config = dict(
    crop_scale_min=0.5,
    residual_init='zero_last',
    shampoo_beta=0.99,
    grad_clip=1.0,
)
Rows from expert 0 of block 2, named by matrix and row number. Rows with one number belong to one neuron. Each number is 500 + 50 x the weight over its row's rms, rounded and kept within 0 to 999. All counts start at 0. Numbers have three digits each. After the name is the row's rms in percent of the matrix's.
# up: expert up (model.blocks.2.mlp.up, 4x96x384), inputs 96-191
# down: expert down (model.blocks.2.mlp.down, 4x384x96, transposed), outputs 96-191
up.27 104:496469508478496557435479562568512511495548505562453458481594472499520553537508480470538439432497543484565472436465549503421489466435487503557502498487504534487460433465513497437402528516589490502485415558516547485506429549469460578490522506415514478535561517502544492533411537533438548389
down.27 094:496444484558573515558474442490415476475472469575424481456571522523530445526523517471467441535531455560462534512487492460496602594419481480475414488457522497573553505455477457524447539516472478507490509502449506509482540514551468433533514512520496541543536471443565622430480498541463511601
up.28 090:487465537510510513520462504500476501459424474516413524493455473527492497484461552544513474518445563471573459551530537504517498538522531579472546478551490473441533520556444468475534432482516473571457541590496464586417465589502559377507633525434479560460508438450503480527572575483441556493
down.28 096:459506557484582498502470512511399513564501451456509559432595491592540403530522545543579528553431434562461465477489481540495459481490493488504438510516443609432511482497474477499481535481461479464464456542565427508437484540538389511510536423523523539425439489585422530464506564537511506584
up.29 102:567551532492553523589497541373512518488478483523469521464504518619493486452473466467556448480439453580481633457518523406504560568451501511497539472467466503541520538537541539466500501507552451588498514511478455485470475469387572439510463516466492485532488440438480449532521504566611541444
down.29 095:518535450436475494502450529538545565472585451539503524533433463621602472547582456528462551519554496581502491475538503509503541467558483450413498461423410500412479540439533449494424484482533444454447548510501532491474445519505492432316483525448477472553565542485471471474604527405454483508
up.30 101:534589436445494499500457491566512481492499441398531468431478576535466563433504462486531503519550516472405474429515447520487548460506546535443492438544457420530478445521521557589500621633525494480512485495525413581467517527405467498680450436475555579462583409538581494492474576493522552507
down.30 094:494478499505503569482518449445526474479531520513483492559535477508468547542493550485674547478489508489420423436484540422548477579447541533473446522496443412459461455490505428554543427473489529464476517443541453458572507489504455550458459560496423497514465483465553580482523479475573522502
up.31 101:536545522425524467550487512475471546407524477358564445556532466437432539499404446536537463624479461525490568552446531531580514474415474629459489485534485505494627612518496537481505507503507489496461575422471531576435470607464558540485475480415390471465511421521511522504493539611470486482
down.31 104:511497473536365555518517416470470613442436522436466553551510375512500572518523502538464504533470483478612473583471524542489497592495521552432478584509551605520389565480499442534423435596489488514455542494490478461526510451556503510474462591462590451504527518483500492576501499487542643511
up.32 097:502514484425398527529439551503508522426554524542501543530611561533567444434578483451450549501492489449534483519585507463449589542547480529452504502518607484470460479530526582427615502500481453461475511456522513593489511625473399453505410499472495533600489506526479529504536581455563580541
down.32 103:361424450429526535465437520509483491451426456554455594589482487532515507543517577526559477555527380613529468401433519462552499542499503502449469501425518522457461528467528476550538570503440502471526475442428507458539582423546490511547448533680513475487456507550560506413506455559493535480
up.33 101:418473406492537511456479557469493471496486490435435523628586552467510435461454424480452538462494481452545482520592534439488509581478450477480574531548442434394527496458497454565528540395506465475460471545565546603430501487486557601421368467538494472514455548480542542485514571468590549429
down.33 105:404593469484388462475473514456496539538551438428481441484579481448512520515529584515521478514393559545535501443544541486439462461545438450422464450494522565379485490509475460484447389553447579456518495496498483446526550490427517515503496556391470531498488591532522555550476461497527537468
up.34 100:476576444461555466525495529461483513559497522498459547488511474544581548617492524540574494462497514514530453482507515472559479583484510569548413562498506506473484522435518535575488564460565511604488451452464579438498412483447456428555513475474416433446610520547516424404540418514480549430
down.34 104:508459498447417508496576510541464432470540516473568499490425422537518518547603477477536406539500481584535516439455537472564522377507538528492540566445562492466490492537486476458538414398545453484581470455509440509542553509404492520483492520398469525505548500500506603475439507441526401477
up.35 097:475434458472505399536549468517553462520440494503593500434505517404479478492578480511501486443556469536551424542466559497509542538530503529449607437496417562428465481486498441488394573527548547519475530592515448456566448646547499532562513366536438514445625519563526455399468457571546443468
down.35 097:495495499477546431574498474543721453556435459514460474547462508485523479422459483546526556533514458582504534448558377574482586444572544539459494516538594427544530564528521543473519400486634534449491459465523506459508483452597527549490583582591482425470510501480447441427497504502474575508
up.36 102:545495514621444501555427548457580535429436533539541490411476501506589438479494461438477513473442514522523547530560463350541558458552523442558432510457493568476463501520590475548452452582519470491460506469459508541465535504501553469502413539532566421468474438403547483523491512581459530386
down.36 103:540404422498478495486547503513459472559565441528472550573436521503444486545520488416404489549512633452534494494589519514515506487503448546467538507489465452508499545512544504505346516563530545488499564457529485415547458551389511477473511521526512498468467519570462522456445506452499460448
up.37 096:420477438566466391496606454544500528362484472406601497464481509523531459584554585510532470515430531537430497416571475566427446604486439497495553453506448443454462506529544452579505471477518436510362451498539519439486522509522501543553460561431598496495520451475410469552403469443459488479
down.37 103:522474463547503444520541564449515522519457520623528487532484507575468542505502542527476481592477459518453519604394497487547499461536451482475510527541473486562558493451434513541510551510554430428419505388483467430453508603538479445439460586425487432495420470475569513527433450515459431527
up.38 098:493508452491498482573443506540522480430545501579569509479529553542453451498467560520559511567493493481490510504504515499488486493474517547506459434555450534422472609541432543468524546479490543480409465577466487603492431422559626546481529525506444457446372487522489479510568497420460507491
down.38 102:497520465415364484482531532502505530455466407584483451545513413505461434519503486431535569496491498490513541546513552461569474501395417482564474447471591467543526539497458636515482540490497504586484466465442513484497435528534505455372510419533424500509438453417538503501545420508499475492
up.39 101:521487458489481510539494549457482564527564433552516542502518392462503491529556556436534463540481528564550484394478483476432525465452464424492490560586439447577549502543506439555434527473562478495451497464472458459460504471484518511563521519442500520518591538552441464521480483480514572511
down.39 097:466484466579564547525542538554609463539493468584480499533490406491481398426411528521521467508471515534517454631512506496377376547458469503554517458510479587489561368532445536521497485548549413536606476525519518490475460460459520511499537564541529446479489536544577477501501531446394468472
up.40 097:496442450546518454515561541500446506575537492521538495459524506522460466406570499547437514528528511420478549453527554525556483444487526511593521579458455504502484422342514485559517541502581497430464476478510540455517436481562445378517463507437590502534457591466491441436506576591498473488
down.40 102:584494508534510518474579417559536541448494483404539497556532600482453536484466492443451465403460503525436479532428482543510562544428527596514513530442543432522452494417550525436516546559522483534455555505481419487489501446551545536564524498536456541512608456606488475534447576472506454432
up.41 104:488502556496484421517526492494515540504532473560570431523492485569496457514577583585503455519412585493487532501528424557577545525427439455455443486533553472513454500517538426451477517511539483500496578460481447437495496494473477505544470546581552541467531582545549489511506525480518537476
down.41 103:497472581437462487473422513495550498437610514507466433506466561453532506485593463491468498374511524529512548441543496601508551397428485431530485461481507551492414407464508496510534493515444568508494489450567554623531449500526563491548473636535559536474543389536516622496529443547526487471
up.42 095:570446513521433473531563473457405644501485478452387601421468543442511526450518394540477508438509478508515527509493505495470493471424489496476527538451464444521549497533548513573509540477511523525519496467508583575565579509422532394568552530487614511569448531467446516476583496452404599445
down.42 096:475521439463511518453491476519573477520491541512572432430399496448517518583544530464482473516570516545510454593511583552474561499528568579499511566487492518391496525527475525457421620541482446483546484571505426467484512503485504534529483411487566537479574470587432524458488484575532561484
up.43 103:586443457544502473442615470540514529541469453541531504469517538481436479477452560498509560445375481533509526470543456461496567565490490446534488605490451596507459592482526459507407550575498481498523556486499487480461450569456403389524545483521542463537480479465572513540487484580448540480
down.43 099:487497505478442458460581474575422505375527496505476472558446506520504495511559496447499511448522480556565464525534545447528489564444552521591550545505515543558444505440498595539472536403497442506455498436417554425457585544470529546461497559415487473450398513378620523503532548415427414503
up.44 099:536485483559506482492504522523548621541550437457450545401500484507541521434552539425498493592531431518520476432486430532520482438520554403511480383457528463492497436464561539540545489539463521654515434432451447545532501509470505569454477524395564410481508485505579413537463466465576524549
down.44 101:483461452495485540470477513453493586509457453542480504516441468501437485568490492562495489513531454499501522465538521538513597455542507474532460600414505431560577538484459488531603470393482450555572548544488511433511444534392633468447483427612559606539557429485587487494465409568570488469
up.45 097:494541509384540501547478471585514504444484466514560559518439575457461508509578548480598506536528425464512457525456453635480614531539479471466491524542473455481432536491516532437416465459447461475450523590480552482436509485559604429581434546449576532529465508510455590508462445451525488457
down.45 098:514550445604592426503547542501478499516499452495473529530476550524512445456623556529496502498415560563552507482497474487582520451530501529538539498488467592375409433521530499453508514571477430516481545493504502464491414442562518475547561458463609494527487450496432522482389494449418462427
up.46 103:452498472496499475531481480450449538456642533476598517474547543458450477473469470417499547537461487477530381487508569476520461534550578545530493482482473541615433480519535449460526513595494584479549438575630537492461412502445533493465519589449487490606483466503491589521562482398454542535
down.46 096:584506464562485423438438421391520537565534446434471481476476373478457425501420510379633560640482470473481518503497457500400510503478508487436464435497488455557482374466455599457525479438583422525507458521556456537494476527476448477514453463542461536584498472560577405450483459535496537515
up.47 108:545523452523557524484583526545528488476582486475522473546474535568546447564552454567487414585519498490434583490517460500449479479413472435498545437429467543540588493427531569616453545541538502490497492531395548475462411472368557500501491510475480517411484486526447515561493572438487660470
down.47 097:503419527614489423523509573527507534444504528497521502539442509545423477544467464375534527506510558514527409504511569440503499409532414514458526541490492486512467543483471551565547467544538511595521561451504527444478465481493506513492477561507499456530609457547457385392483533598438488567
up.48 102:526504536598420451468531520542510497628535439489457422470478564498391516527489494542455468464475525559541474565501468520498483460575537572495525515533536552486517433517435509443381523512566408490478435559481527509486495508504475539388527567559590580526469564534517592553510573528521424471
down.48 100:543427525508501555441415535530437514463510460511403465481496407593532551480400507549561513471474525519494451530514461390415499444480470446443514456555408474439498536575456528556512496482479458534461435514431466539558466530558544541512552420489559501578372370527489467596495541456621516478
up.49 108:516481445487473529464522502455474543464514451490465524420470631447485510532489427487504576429583405441523517466534527577459514484590537566517457499490467592464430500435477636489510550548517568559501522502436516455523461474453544394411497563423549549547484499544502491567531600498592586486
down.49 106:553583477534534461500509455471461594490525489491514410546450473556634443499479535440492521499522439517587455489445450520541526434438440572465472542511476602518475555431518537577532483568489541497474510528439420583475475461420499429498515480479492471480539491411505408642463600381505549522
up.50 099:529486397507492516541523507669357528551481484480393527470523539528511524584544535509478477465486531590477514476547524502573503550408475489473478548511469502516516472608504430595422601488484449547474510475379487485392424496469457503557506554532599541549460433493369534461563598631465543452
down.50 096:550529528512402477452510627561545434496482457531581471495496521544500551558504475485506535508527573522511364486523523425524531503496490507378475468515473509511517429535571445512524486450496551533461499513398481583503560619501508543523533602558390469527359566436475585433411514439512581584
up.51 103:511548476543474510565545496615525519521521555467552431468468511503478613514518538450456436498520523511604564577450448526454519534558566538518470570501452542557483481554544463356543548452477497572495475499543568493528400443387603464542473449433509441478432461513477481455535507478465445450
down.51 102:435585491537441531490450436566457446532521482502506452477567486527559502524542474460550486562490473483510529558455508509446424501471553380573637480556530592464461544400441489489463510443563549348457425485466504487567425486499517460462430549485470457540547472444489445414561509460567550521
up.52 098:526476560568452556542524507483392507534466471441548521537535517592489491493535511547453421411542537448503530488483500515537623505459493431528482434580512516517367565423452469584494479512488522510502520452491533504486495526539511508528570470473528545487525508553556544553465450482537564426
down.52 102:520403391460518500469567464625467521427528530605409481555474508440451500442395545391523501531441505526512485469525578595582518487443490562476465529509531589524402590547461510501515432429535509538544549445538489466479551428519457518469492517548430460494534468501675544548565484439475525527
up.53 095:552481512514605547403579504433491553468562541487533616524502501516540445533531390507418483359518559508463539496496425554504507436492499531454525549526451491530498453496521506468478457551498451465553475479531528485561430513472519523535538512539400609433465522504510526547456550531505548528
down.53 093:372514537520553509376466479518533533523451490547527519558481533525441513476514513520483544562440549558565479485482570487475471498495529481477522533505553491530566476526553469517506449559494503590557598548458511477453560470373530522490477480434450441435502529491470541505485544551506506487
up.54 088:483438443548473536522517459421477450483419485429526458544422461451528519532480449554476509446378505495574426541421478538442506515502569476569496483440565517511480533501430461510475516548471498577499523564475537562615524453590481644489476518543581478576506478442482484542469560483439566504
down.54 100:526531490547526521487506475482547454471556526529487441527467489593452459529464476488419562564556452424508525476624534525484443586511457390493477511500543454497569532558465474421597519486473564466410531448564413484497535505429447457506432492544520460554413500500531482581427463551507475386
up.55 099:427513506534388527536379487489598495447448536530520443419488490523463453474498503486401496514452440501502568559449537446595461521481524512432475475552494504526491468499434546536542489558576479588473468437418507484533507481393444500473512533548472511567495528509532514433533518535432528468
down.55 095:523606570428513512511561481533443511466399523587518491541435484536509517545546501418498488579413438455528475384527419586551497481512589469449541522491455481513495528417482422498476527517508471520485539456434526508516487451487474427521510461423455510538568519466457432547547495478524513571
up.56 105:460465496519528524456465582406542525476356407445465553462489561454603403421466496437550468523441599478565424499482475440457437360519438496419407484462485498463549427412555511414570443550488511469428528502494507537485552539490494430513403485525474401561540444543537523510559503555482553537
down.56 098:511438508536441510386588593562482542540462516504601491534557500547558444486505559519510595430530518514586521459530575564519487448359467581514539501440479555529468484531455510623511522520461477433442531531493449434488451556594474463565541501457388587540511498512457542528437544476524501502
up.57 096:392476497499570562457500516465487524529549521521512540513430587469492524424505471435437438471473552420492357470560456530480487515432534477485451547415546511445486465509469501540520416489564446533502580524624458480487512532500560478555471452454439551568467486458441532498497521525534489549
down.57 099:528539469420488570527525450494412434414520419469500519480475460529429526538391483522550526498536455526672460482490557530486533332529528525512520547579503568420496541465479476558524503440493471431518472511485446563497520470604505546486506536487555532419428526566497520507526444462633490473
up.58 101:544525520443469508506478524520459529542478589499504486444459522485453510474523459551496549498363549554575530476552432543486502545482482497565498437549452478577517487517593507515505424480500442520513512449530484551399505515494595516553414553505493431553421497447547468517534483494512542478
down.58 104:488429574473385476518450499619562566499430467571467482492488491441532394493519521521492495394558526496592531466525486495547538470526546509434434517490446467519503477500502507540515525530487438475440394514426420484541574544467456507444562545470550449405413422490624485485556645568462474429
up.59 099:505506433494499408531470484422642544535437428524550491477425481433481436495569521477482497496486386467511530511425560531528496486491509472446405565518624502459504489431423522521508516470527531377446623464487587543423556490523475517495480505424400451519486490541449527494530563507531446456
down.59 101:446502533540511596540441407417522465508454472519481475319544508562460625493525509497499535521477535564543414489482497565477517515550397505510561485502436461466466509483517510350507449497443512562542603504470393461539544512528506483588408448477502611522487384434498434493532467442490496496
up.60 102:496515555512458555451542458528580526568558526499433474540562520407400463493600460479597553489542525438476578515466467531538450550494511506554437391442463572635507494580557484479445456535542557494501460461508482467554551532509537502508558549520443447481419479543508491518502482473529369380
down.60 100:454459556525435594549580496505425519491574401517528546523463531500566432400417455500578496515528427510572435477512499516514540550430505502558433466570490492498581446506544477553464577456490451508603536478535502492432465493514511513410566484540556525512485481399486468493579524457470588544
up.61 107:528494488549449536538510521470501583514548549524564516547519538525509568478526591492519482505538533467496516448519428474435588568490535425511365482458496526460534592544504545524506447577473499441524478578445576498437543437525493533506541462511413439493529544616488506535419540503521474542
down.61 092:623550539443531540454537498473465504516493505433553451472494519541535511431398441553568430450580485412557457517567583518554460478606583507577515502432531528480541505356432474512462549470552579528499474581445414570532485496525466441517518478492567516462490510482441540501478426576512579494
up.62 100:540515398549423424490557460479494490500481454514527591527421467420457457503530478583515551458438478515501500560587611469506544528519490547447560513485485488431431554491528487555515542404470452508546505483486505537514510489474429441479421488449400518547535473506538471485516511518539593422
down.62 098:488601575535515616553481544511555501443471523519470519472552425474511550539552570543490569496506565531581555623532520500464437410554421469504435447487390517540477576442511509485505347544521519522481501551458454611496495549518565568464447428563516469552522441517466522474591478484531449513
up.63 099:514520482521526548593512491487415533527460580544569416478435503561447563522511524563482500466559499497583507400450481584543575401496492451411622431559476449456478529470500508536520510467453456480552498396451515422485418493502481480480525435482560408501541458646486492432481518544500486429
down.63 100:567441515620476460503543481509573527456469595487523517582521513512408472546537487520455549524492480588597454435522538508502516502508461521438507593478511519430483435654586489554363540570461650436521492468503491541457485524582532506544606431536523462452573528564545518519531401546494488517
up.64 101:452458490540565491499532472504539475566504468600484466522483518556487523558520519474526437480397484536540330551543490543502563501455410545402452479589469398469480522512482436492503507452475519481437589500449512525507456486477533387540428457432494521513481513519442474503487478455473549494
down.64 095:446566556457548532481502514524466456453488457531500495582481521521541521570514482419461415503569487551521488418486455487538427409531547527459438490553565498546520518513484504475445556321413510503514525517519485590477503514489498452548503472512433488577549362543488521494515547505403416441
up.65 100:528535499514527496550496405432405524515574563572457482516529560444419474494487569479472524497528605427477507504511476553497492598449420529428486550469464456514479527557507507506553477431488548498557541475496532532539599531514487448503509483533387476566542474461441530501435542475618554550
down.65 103:416528512453567534466461545542520493490453504488493553546592493511437602430505393489578457508535468531441503512483530526422482494527559495409508450563458518498469587557512460537428489564536462488421509535470508441477531522548443505525466443572529549456428448524561568441468418530472471489
up.66 103:554490461562513532419552534579446553531508397442476465531458615604420476468483507488594548506507461508546502472540492423547589505444502458464484536560419507513451423468528590482407469539450481449507541496532497542507566467517544489502565599548544457595570471528476542504479530537441571515
down.66 096:460469591510488494508530532532481530458533525491493519519475487496417494569472416484509580573544434489575524498514469487507428428524564541464411523481567512571493431456530525573619472507505488424443435488507475522500507541496549515447509501436513556632528514526446499590493520534490613544
up.67 102:498370506400526524377457457497512516496494575513523452538481454450391453432501471458578543522505476390582543501433531561464496519500485533429592441495498496525543503536471546592458474488581521524459509473527531521493413532475502435459504486431434531459579438428546502486484499538383507540
down.67 104:535535517564612483504555488429560554483439463490543515497515441484499512501424465507441485466482535547558418559438585492493517467441514470542424489516502515488527447519440509545420500394494497478476576497504496504538469440548522575448513494403530596479397582429490453609425426485512485501
up.68 099:461476529405463383474478457466383553534457610583487504464442542557567420497521474514509436476456461531534521491504562513536515518473435510542428514532563448425589540548554532494438563452453550487644476544504539474564502592524520549585428430425531485509401497528434560517437497575503435497
down.68 099:497538553456543509523430601517495534537564533450509507513520512580433500530497559410475474513453517516481417411532484449389556466546465549501542606473468487498407475562451508511488525539549402546587482539495526537488467461514520525530468436391554558543545556538494494467475419459569463490
up.69 103:454592487528499481440541566499417615603405548483574512497491519460540425483482503441460427450519546557470484529496494555532506514496516524514486616545448590498499468457537560511516499576516502486415493542519456608411374532451511488644497507540410564467539576507588456602419509552573576499
down.69 104:454487505452547625412514524479512488520498434549478467407442524486430487464552566488445449524471500452524411476493488519521541466477533427519556497591411536526362548560504478484522515464483465543447507466501528573528549555492535439507408513502460383591508538525456462511634529489577474511
up.70 100:503527428475462596451505537554536505464498493528517485481468444527504498601535417516452526498444569514462608492523484530500490463416428526493576510456585492430541444499697552563469523531588416496497542473514533569491463456445520506599527530532551504454543434459453514524470602423607436577
down.70 104:464492468528463457571544552513455490467566487460516487558585542428662507434440639476532513534482478488505490580558497444547539456454536448444538495510544646537461424549482531459527573500513502511481485593475405566500513464441547405542462451387408521532459506555467552512534551439543528411
up.71 100:432438530593495563463538435515473514535479476503446346509359458534536523523525505491600480456541530557419466574503431451435550508470488537481499552494569495480510547498544463432479529532542524482409565477520519462439521539523513469401495421478476560560484393501496475461510601521522596474
down.71 104:451503465536504540552464474552376474536423545466485527517510525481492489482503522533518466488537488496539516545580474458410566467541502540513474533480537494455473467561557478484436534449467522496530547461552410496526466522479469527462476508427463384591580599524568453496568512372518464569
up.72 101:436434525545611505438533474488516540510524561516490515528425530452531554508500505378452466554526545493519476476458523483476520476520491424414394462428535414575470522490502484433487508537485513534427479526433553454610561469471449424524483538537531503523552417548565522560485473575421569501
down.72 102:534426436611542548486518451476474500504479488488522444484541496467493496531462506515579440489484548540497537540400447562504439398497470471507467454575522444542525490475630509476525535482525486527522534462519482509504583473463463528428513519510542450443530513521569493535515529476507559549
up.73 097:508456501574439471611485549480517556453494528613566426541416473485489469620509444518426503548517377515422531568473484524441514562462425398459515531557519571474421476518425402487531606400499508493395616476514520500565423510576465488492497450387465525535429536585487538474536536452459551527
down.73 099:490488527420506403562559486484481449504513527546536504446507549540472445496456501422470543571464476460439486400484483459499553515487510459485478489468511487520496528517554602448459556529436443542498451428429447495447430521482415522526516485510592450510512471563471460448429444476536460487
up.74 097:463511547632546501468495521511519484541439493455510533523500591475590560444499378572499545541530547442468491421554469542557482431429512624420540508500526509518466499614506430543476358516477418553519524507508435452488520500574475483480516456511432548439522463467435638449512535568478522523
down.74 106:534565506480477460416513475576470488494530394514537460514461574495414397468464531535484514597539564515543418477450497456606536517567519470501548439424424570505476507485404514505533508567563587447534458559446574475387406541451477461433488492499460454494444543451486480574519535439525461467
up.75 107:446498492491555439489432507459535469533446411496468526482487623569549567427535453547561505461513520507463530509480499503515478480320498540595508511566502568455528519506514512476483460502473524561453432559460543603530584512493466442535518518458496538449493428495471515459594460538466549430
down.75 098:530509630501499550454490609450511568455427574441502495495543470540475549497508534491413458605591484530449436456634524406573483420400557570491433504554452495491456496439532509544513481425522490455582455497538515492507505472502517576477569489484554599568443514539452487582531481563487515506
up.76 095:470445498523588487468533479518527561453484529547534468594485466550445415577568462563387453488520568455433487562465490505638500489490520449496518551447514444418483506481497578563519519573519522514586571523509435453520406480488617472470525560501593469455515553506433525475465524497428480495
down.76 102:431527469505506527605473456443577480489566576492547360495539449426569451575472458561488487560517574546517507541580512517500610543368417470445498351468478483533592518473433524517518513439540554548491463551448492567467515564492475519567572442483453539524561434631512453519542413556452454473
up.77 096:521475576460505455561486514544531457448534533510556441507496640444521411558545453527520458521500466459616579554554540457547555537519484498500520475499475567460520520521457525490483524562443503508470529484454491576438489512527605464492510571438528419527503508467459444431628612454473460475
down.77 097:618497537440479472477507505529490477615553440506534501501415479580486433503365604593462465576517538505541548482570516561543475535517527417490572495459514545469459516425528548487482431585476400516401518422505491479498545482549533451583530472489550531470448558469506560453522543573470405444
up.78 101:563560517457475516555513501495509535570536548525489422491441555504505505633403537525459484502442486472535476500551477510620490576495494585524436455568414454547486420485450459553510443519454559475478546528474477449554480418485486506472577544499467425464543559459560520542522498483476469481
down.78 101:580512505449481519498445555540528571494429498463498372493457497451432391453463508496417527562579461464493526453504382482484516498461445473505526506510493567593560555493555590471543486467555530512521539548587504500518546540490452545654506485546538474574527547412528446462522537510587513452
up.79 098:516529422554413507456573462456505513530558525498495498517524499594462509482461388603573515513437597437574566510549565459503434515406492487443420536526566521403538517508479493530466527635487452538522461535507563531469490607367498517540535527473590462471507620449539561378508509493511451517
down.79 104:369458509561507416531575445487439597568487494476522580640520485435521474512529595483497574544570550540446513436506521505488601465497566554560612532525545461531459539509500455478494524498490464523612491573458479393505454470608476413451505541600411436527488472449480494484482485461480488457
up.80 104:445483533499541382636523499578460520459461493567587510505538530554585376518565599498563480465466513522523573558425407523453529511484498462409461390592407509496556426505504481475504500604523533508498421436542491534497421482472466473420474479478578468512481408539488522495562501473548460484
down.80 097:494490491485554539537525504456511444513521477525524454512595497551412531503496512482477518449486521492557496534560492507509444549443411513444531462495459477569445494424551606469486500554415413476464496481494433460686450475479549529496442479480480488463456528508482423540546592468505547500
up.81 100:567450535517404495390524451461483434404466498561503455477519478549578488455454401455501462492482485420463563558408484431431484397466624521500525518532528519556494468481510427523507507546536480457450518505471511486479560521483634376489555583580460520403518506538511537450570517567509458459
down.81 095:542440500461451581435529574528569466517561551469472539499507521495488560524484386445447470551470327497525508505498388536489488551506535557523512524482587564501500547517424554546508538537503379496617425399492506502555530575500530503506552616461517494490590447484516506506496541536515545477
up.82 104:530538477482480499446466548519401472503475522523532469504502464553503462517468492505530505503432458518567377530493480462533506478539449474577492531516551385451589552518487400557425502570600514504448516413539461428507503572487474522420432506522559476450453491466444601529500423481466463463
down.82 097:421563420497540473539475510530460531510577606466422524497553422552565457544492581514461467433482453443557522445428488496501449530625523462542523542564455443583494530604517561493473524506502481514491520505521486548479469479448494474524527521524486593456452545498474482497575538553441560531
up.83 103:546454431483421497501517465602559562585356528448486504579446562558542422512573464520584482554463518517549520568457431464584536503432487571470561458469569547562451495514621492581459458472435537498554443419473534544465574609495396456470464565449599587606502541579442459540590443477548571473
down.83 099:459493512489479530466540536504485478556521525481574486491509562406494387571567446585512521453508483394584526502540518504510506510437449452442503477544527521506614406588501561521486517512582580482544594499427597508490524410479432547517419434556449409468461416495487571448502425542527522539
up.84 096:617519492561529532551560506455475551471429562456539507474569517485526512509515564505468513542483448526539552507523496533485497455531458527450393432573432551583586496508468409520550393496471461501529497508518501468504479539551618500552417579627552457530423528603528557529483489485515525481
down.84 102:498520492495461469518589473617508510489524550521609496474539539491500524529438540484452471541546498465484587468550581564550541476429528550489524493529462385467559503402444594604531597485502476521494482498585593547477513472454433498427472486540548503516457472529514614464570468491423518555
up.85 097:526540484496537494633559499435469529465553574478513510428465604438457412395576435426515451474528544488581417379448461545451538518558497441520538496579508511498462529559447527513584408475530513491516557443510475500472534455449467506502519565469452434413480545416487498503448528530460503336
down.85 105:587502457530519485511539450470496591441460532428467536492453480559452600571545543610413530465490474581526538533476539569560551530509534421483478540550537611508435532485560424483559519493453434468516442520483472495392545526559573507586531574547551512549586431425384482504497503489447519421
up.86 107:522535521472540502511546544457556531569538576481489587486524438494576494556458544560533480459552489491491459574458426485504478534456524542513554605503440476525489438463485450426481472466492504527493451513499482549561547430558425548492494474475533534536409514446499571547530510576592350463
down.86 096:480467511588594497503446439421518561489445517459521524523497520450467543468504501563571516466458450478530583448520539529492541396437534472496481475544523529536472491393502425546323578500498443498461507477466551569473466528549464569485506436482533484540495455541504498475481509451489573548
up.87 094:471501433555489543485531485500529471485436469533454459520528524546565428488504507471550490597457598522488506471449624424524538410475490508431556437465592593509556466472509471406504501552500438539424414515612464488500517525521515503590484450353537549456497536477483534506549569529463390469
down.87 103:501420567507504536487538568481482497571550526528371503523590518472534470591537567492468535529542511463530530515414478493455385586410481530428515460477459525486511402543485475547464559419473488484502541409571517508417550474508483446522515521452544390405551581515536493498502571562554553429
up.88 100:522436471595430563591517595490484481551495518484499490545537500516515454476559453445472577586439405509561530547488502557451572486503406427526477528464586593396473515512465552505436619520481494529516468464490499463563420519491444419430603319608554498524490579540407454541510594539481483437
down.88 104:510544581406465566481594506469389568535490501539442506522398508462491473528531517468521468423483508511548519636499478482512455508561521504524526491437454458516454596422477523544458500502466520478490564427457592506535424493565531514530458479481368539489485494418505484538521572483436611518
up.89 097:455513590387381504521524480496453488490538414478541464428480477469494473549589447474516572464548564503433548506534491567429526535503444559493489529508496544534494573476568583502501506461490512492584475513437480459579508480531446505566470519482462462517486529669506461507543418551533423441
down.89 092:452544486489579477481509507564460515451548408536518516501540542588550582566469641554433501540551471618554494513466443505502477509459431500455463501551536559437524524508526411564493535579542520536477502495517525477516533478519498524440526583517603498567523542534479529450480574522503599436
up.90 097:503460575542553513460519508526512449485449471578495553483489531469585457469470470423532461501489479487502495455538533590515494420565419517505509430473528443511551569476483514515499521475605551616514419577561528523482559449542453525503494506495594517519524415449505518531560513406543579575
down.90 103:531541526511457540483460438415520505432488484499587511614503506432566495511522605477401489514373516361544450546502492503579480571386542490526438476447467575477489426510472563539411526492491522484531421497457553493527457457524552470590529471432434464552462520524394523496457442515485466542
up.91 096:553581490512595452512472603497487497495434456489548483531553516503558546478479483444530454528543508484529524475469501470544525533433458567444555515520456488455442516609520478530491541422544502441598499494556418508532472476518444537573517522512561422598509621563445517457515506478550407559
down.91 105:597470529477508446563536494461403553425510494449523505521449513487437519434534460578491530432565579507424546485490472464496473455543562488498465473450510504569468422518551449529504463541396398542453537566494479452450529499490461570480479548577521387453520495390548484531472559485477502581
up.92 098:464509472423651407450462434516558488505431479546442551480417493542482658542605496523490521531514577441447562496547470367491516586451469544576549505494488599505557575472580479485529355383518457597544546510539483438550442471539530523515613523395487529491579439494513523597482527520447421480
down.92 098:500577470434407492454495455544502548525546490559438475496570553472423525452549549474452518422482508424537508480605517469474486537532543446486453493497493497592548581515518448551480539458414511460510483499513531542598478542519420424430604370526467456599469539453372561441479509520508505426
up.93 097:569467530590523497486424519435574528543581478568518563484483529565468490539575461609546459516502548483559433451568500396504488569462459511464521522523588469411477458519573453551501511513470557475528520495458463401575523504511492458500494516473559464520577496583494482530459504509570583479
down.93 098:475523487479513525412472437541474568545524447493656485516456495533523424497467545485518488471614436488563585513436607504437528443552501477540473542415507521502470511538457487409479529443476520538496478427505480489551536449512471497573445473447540502474469515451523536487620449502483575424
up.94 101:546566533472449500561508485493480493416476445596521588570607497451532485498484467524506463581483486460538416486608525477528474529492481563481535465453487464472496530547504426519501538531547499528510488465549486513467531503498384413558477585495444405500537520536552535450555520532567589493
down.94 103:522565382502502400433515397527578493438505481517518560455422571490606584449494482460551468615442454489494423524441511461517465489531426499457480573501453502453492537544502478513489481559525439524528515505344426527487488523422513541587511600488450531480574536550511481562525467531558485540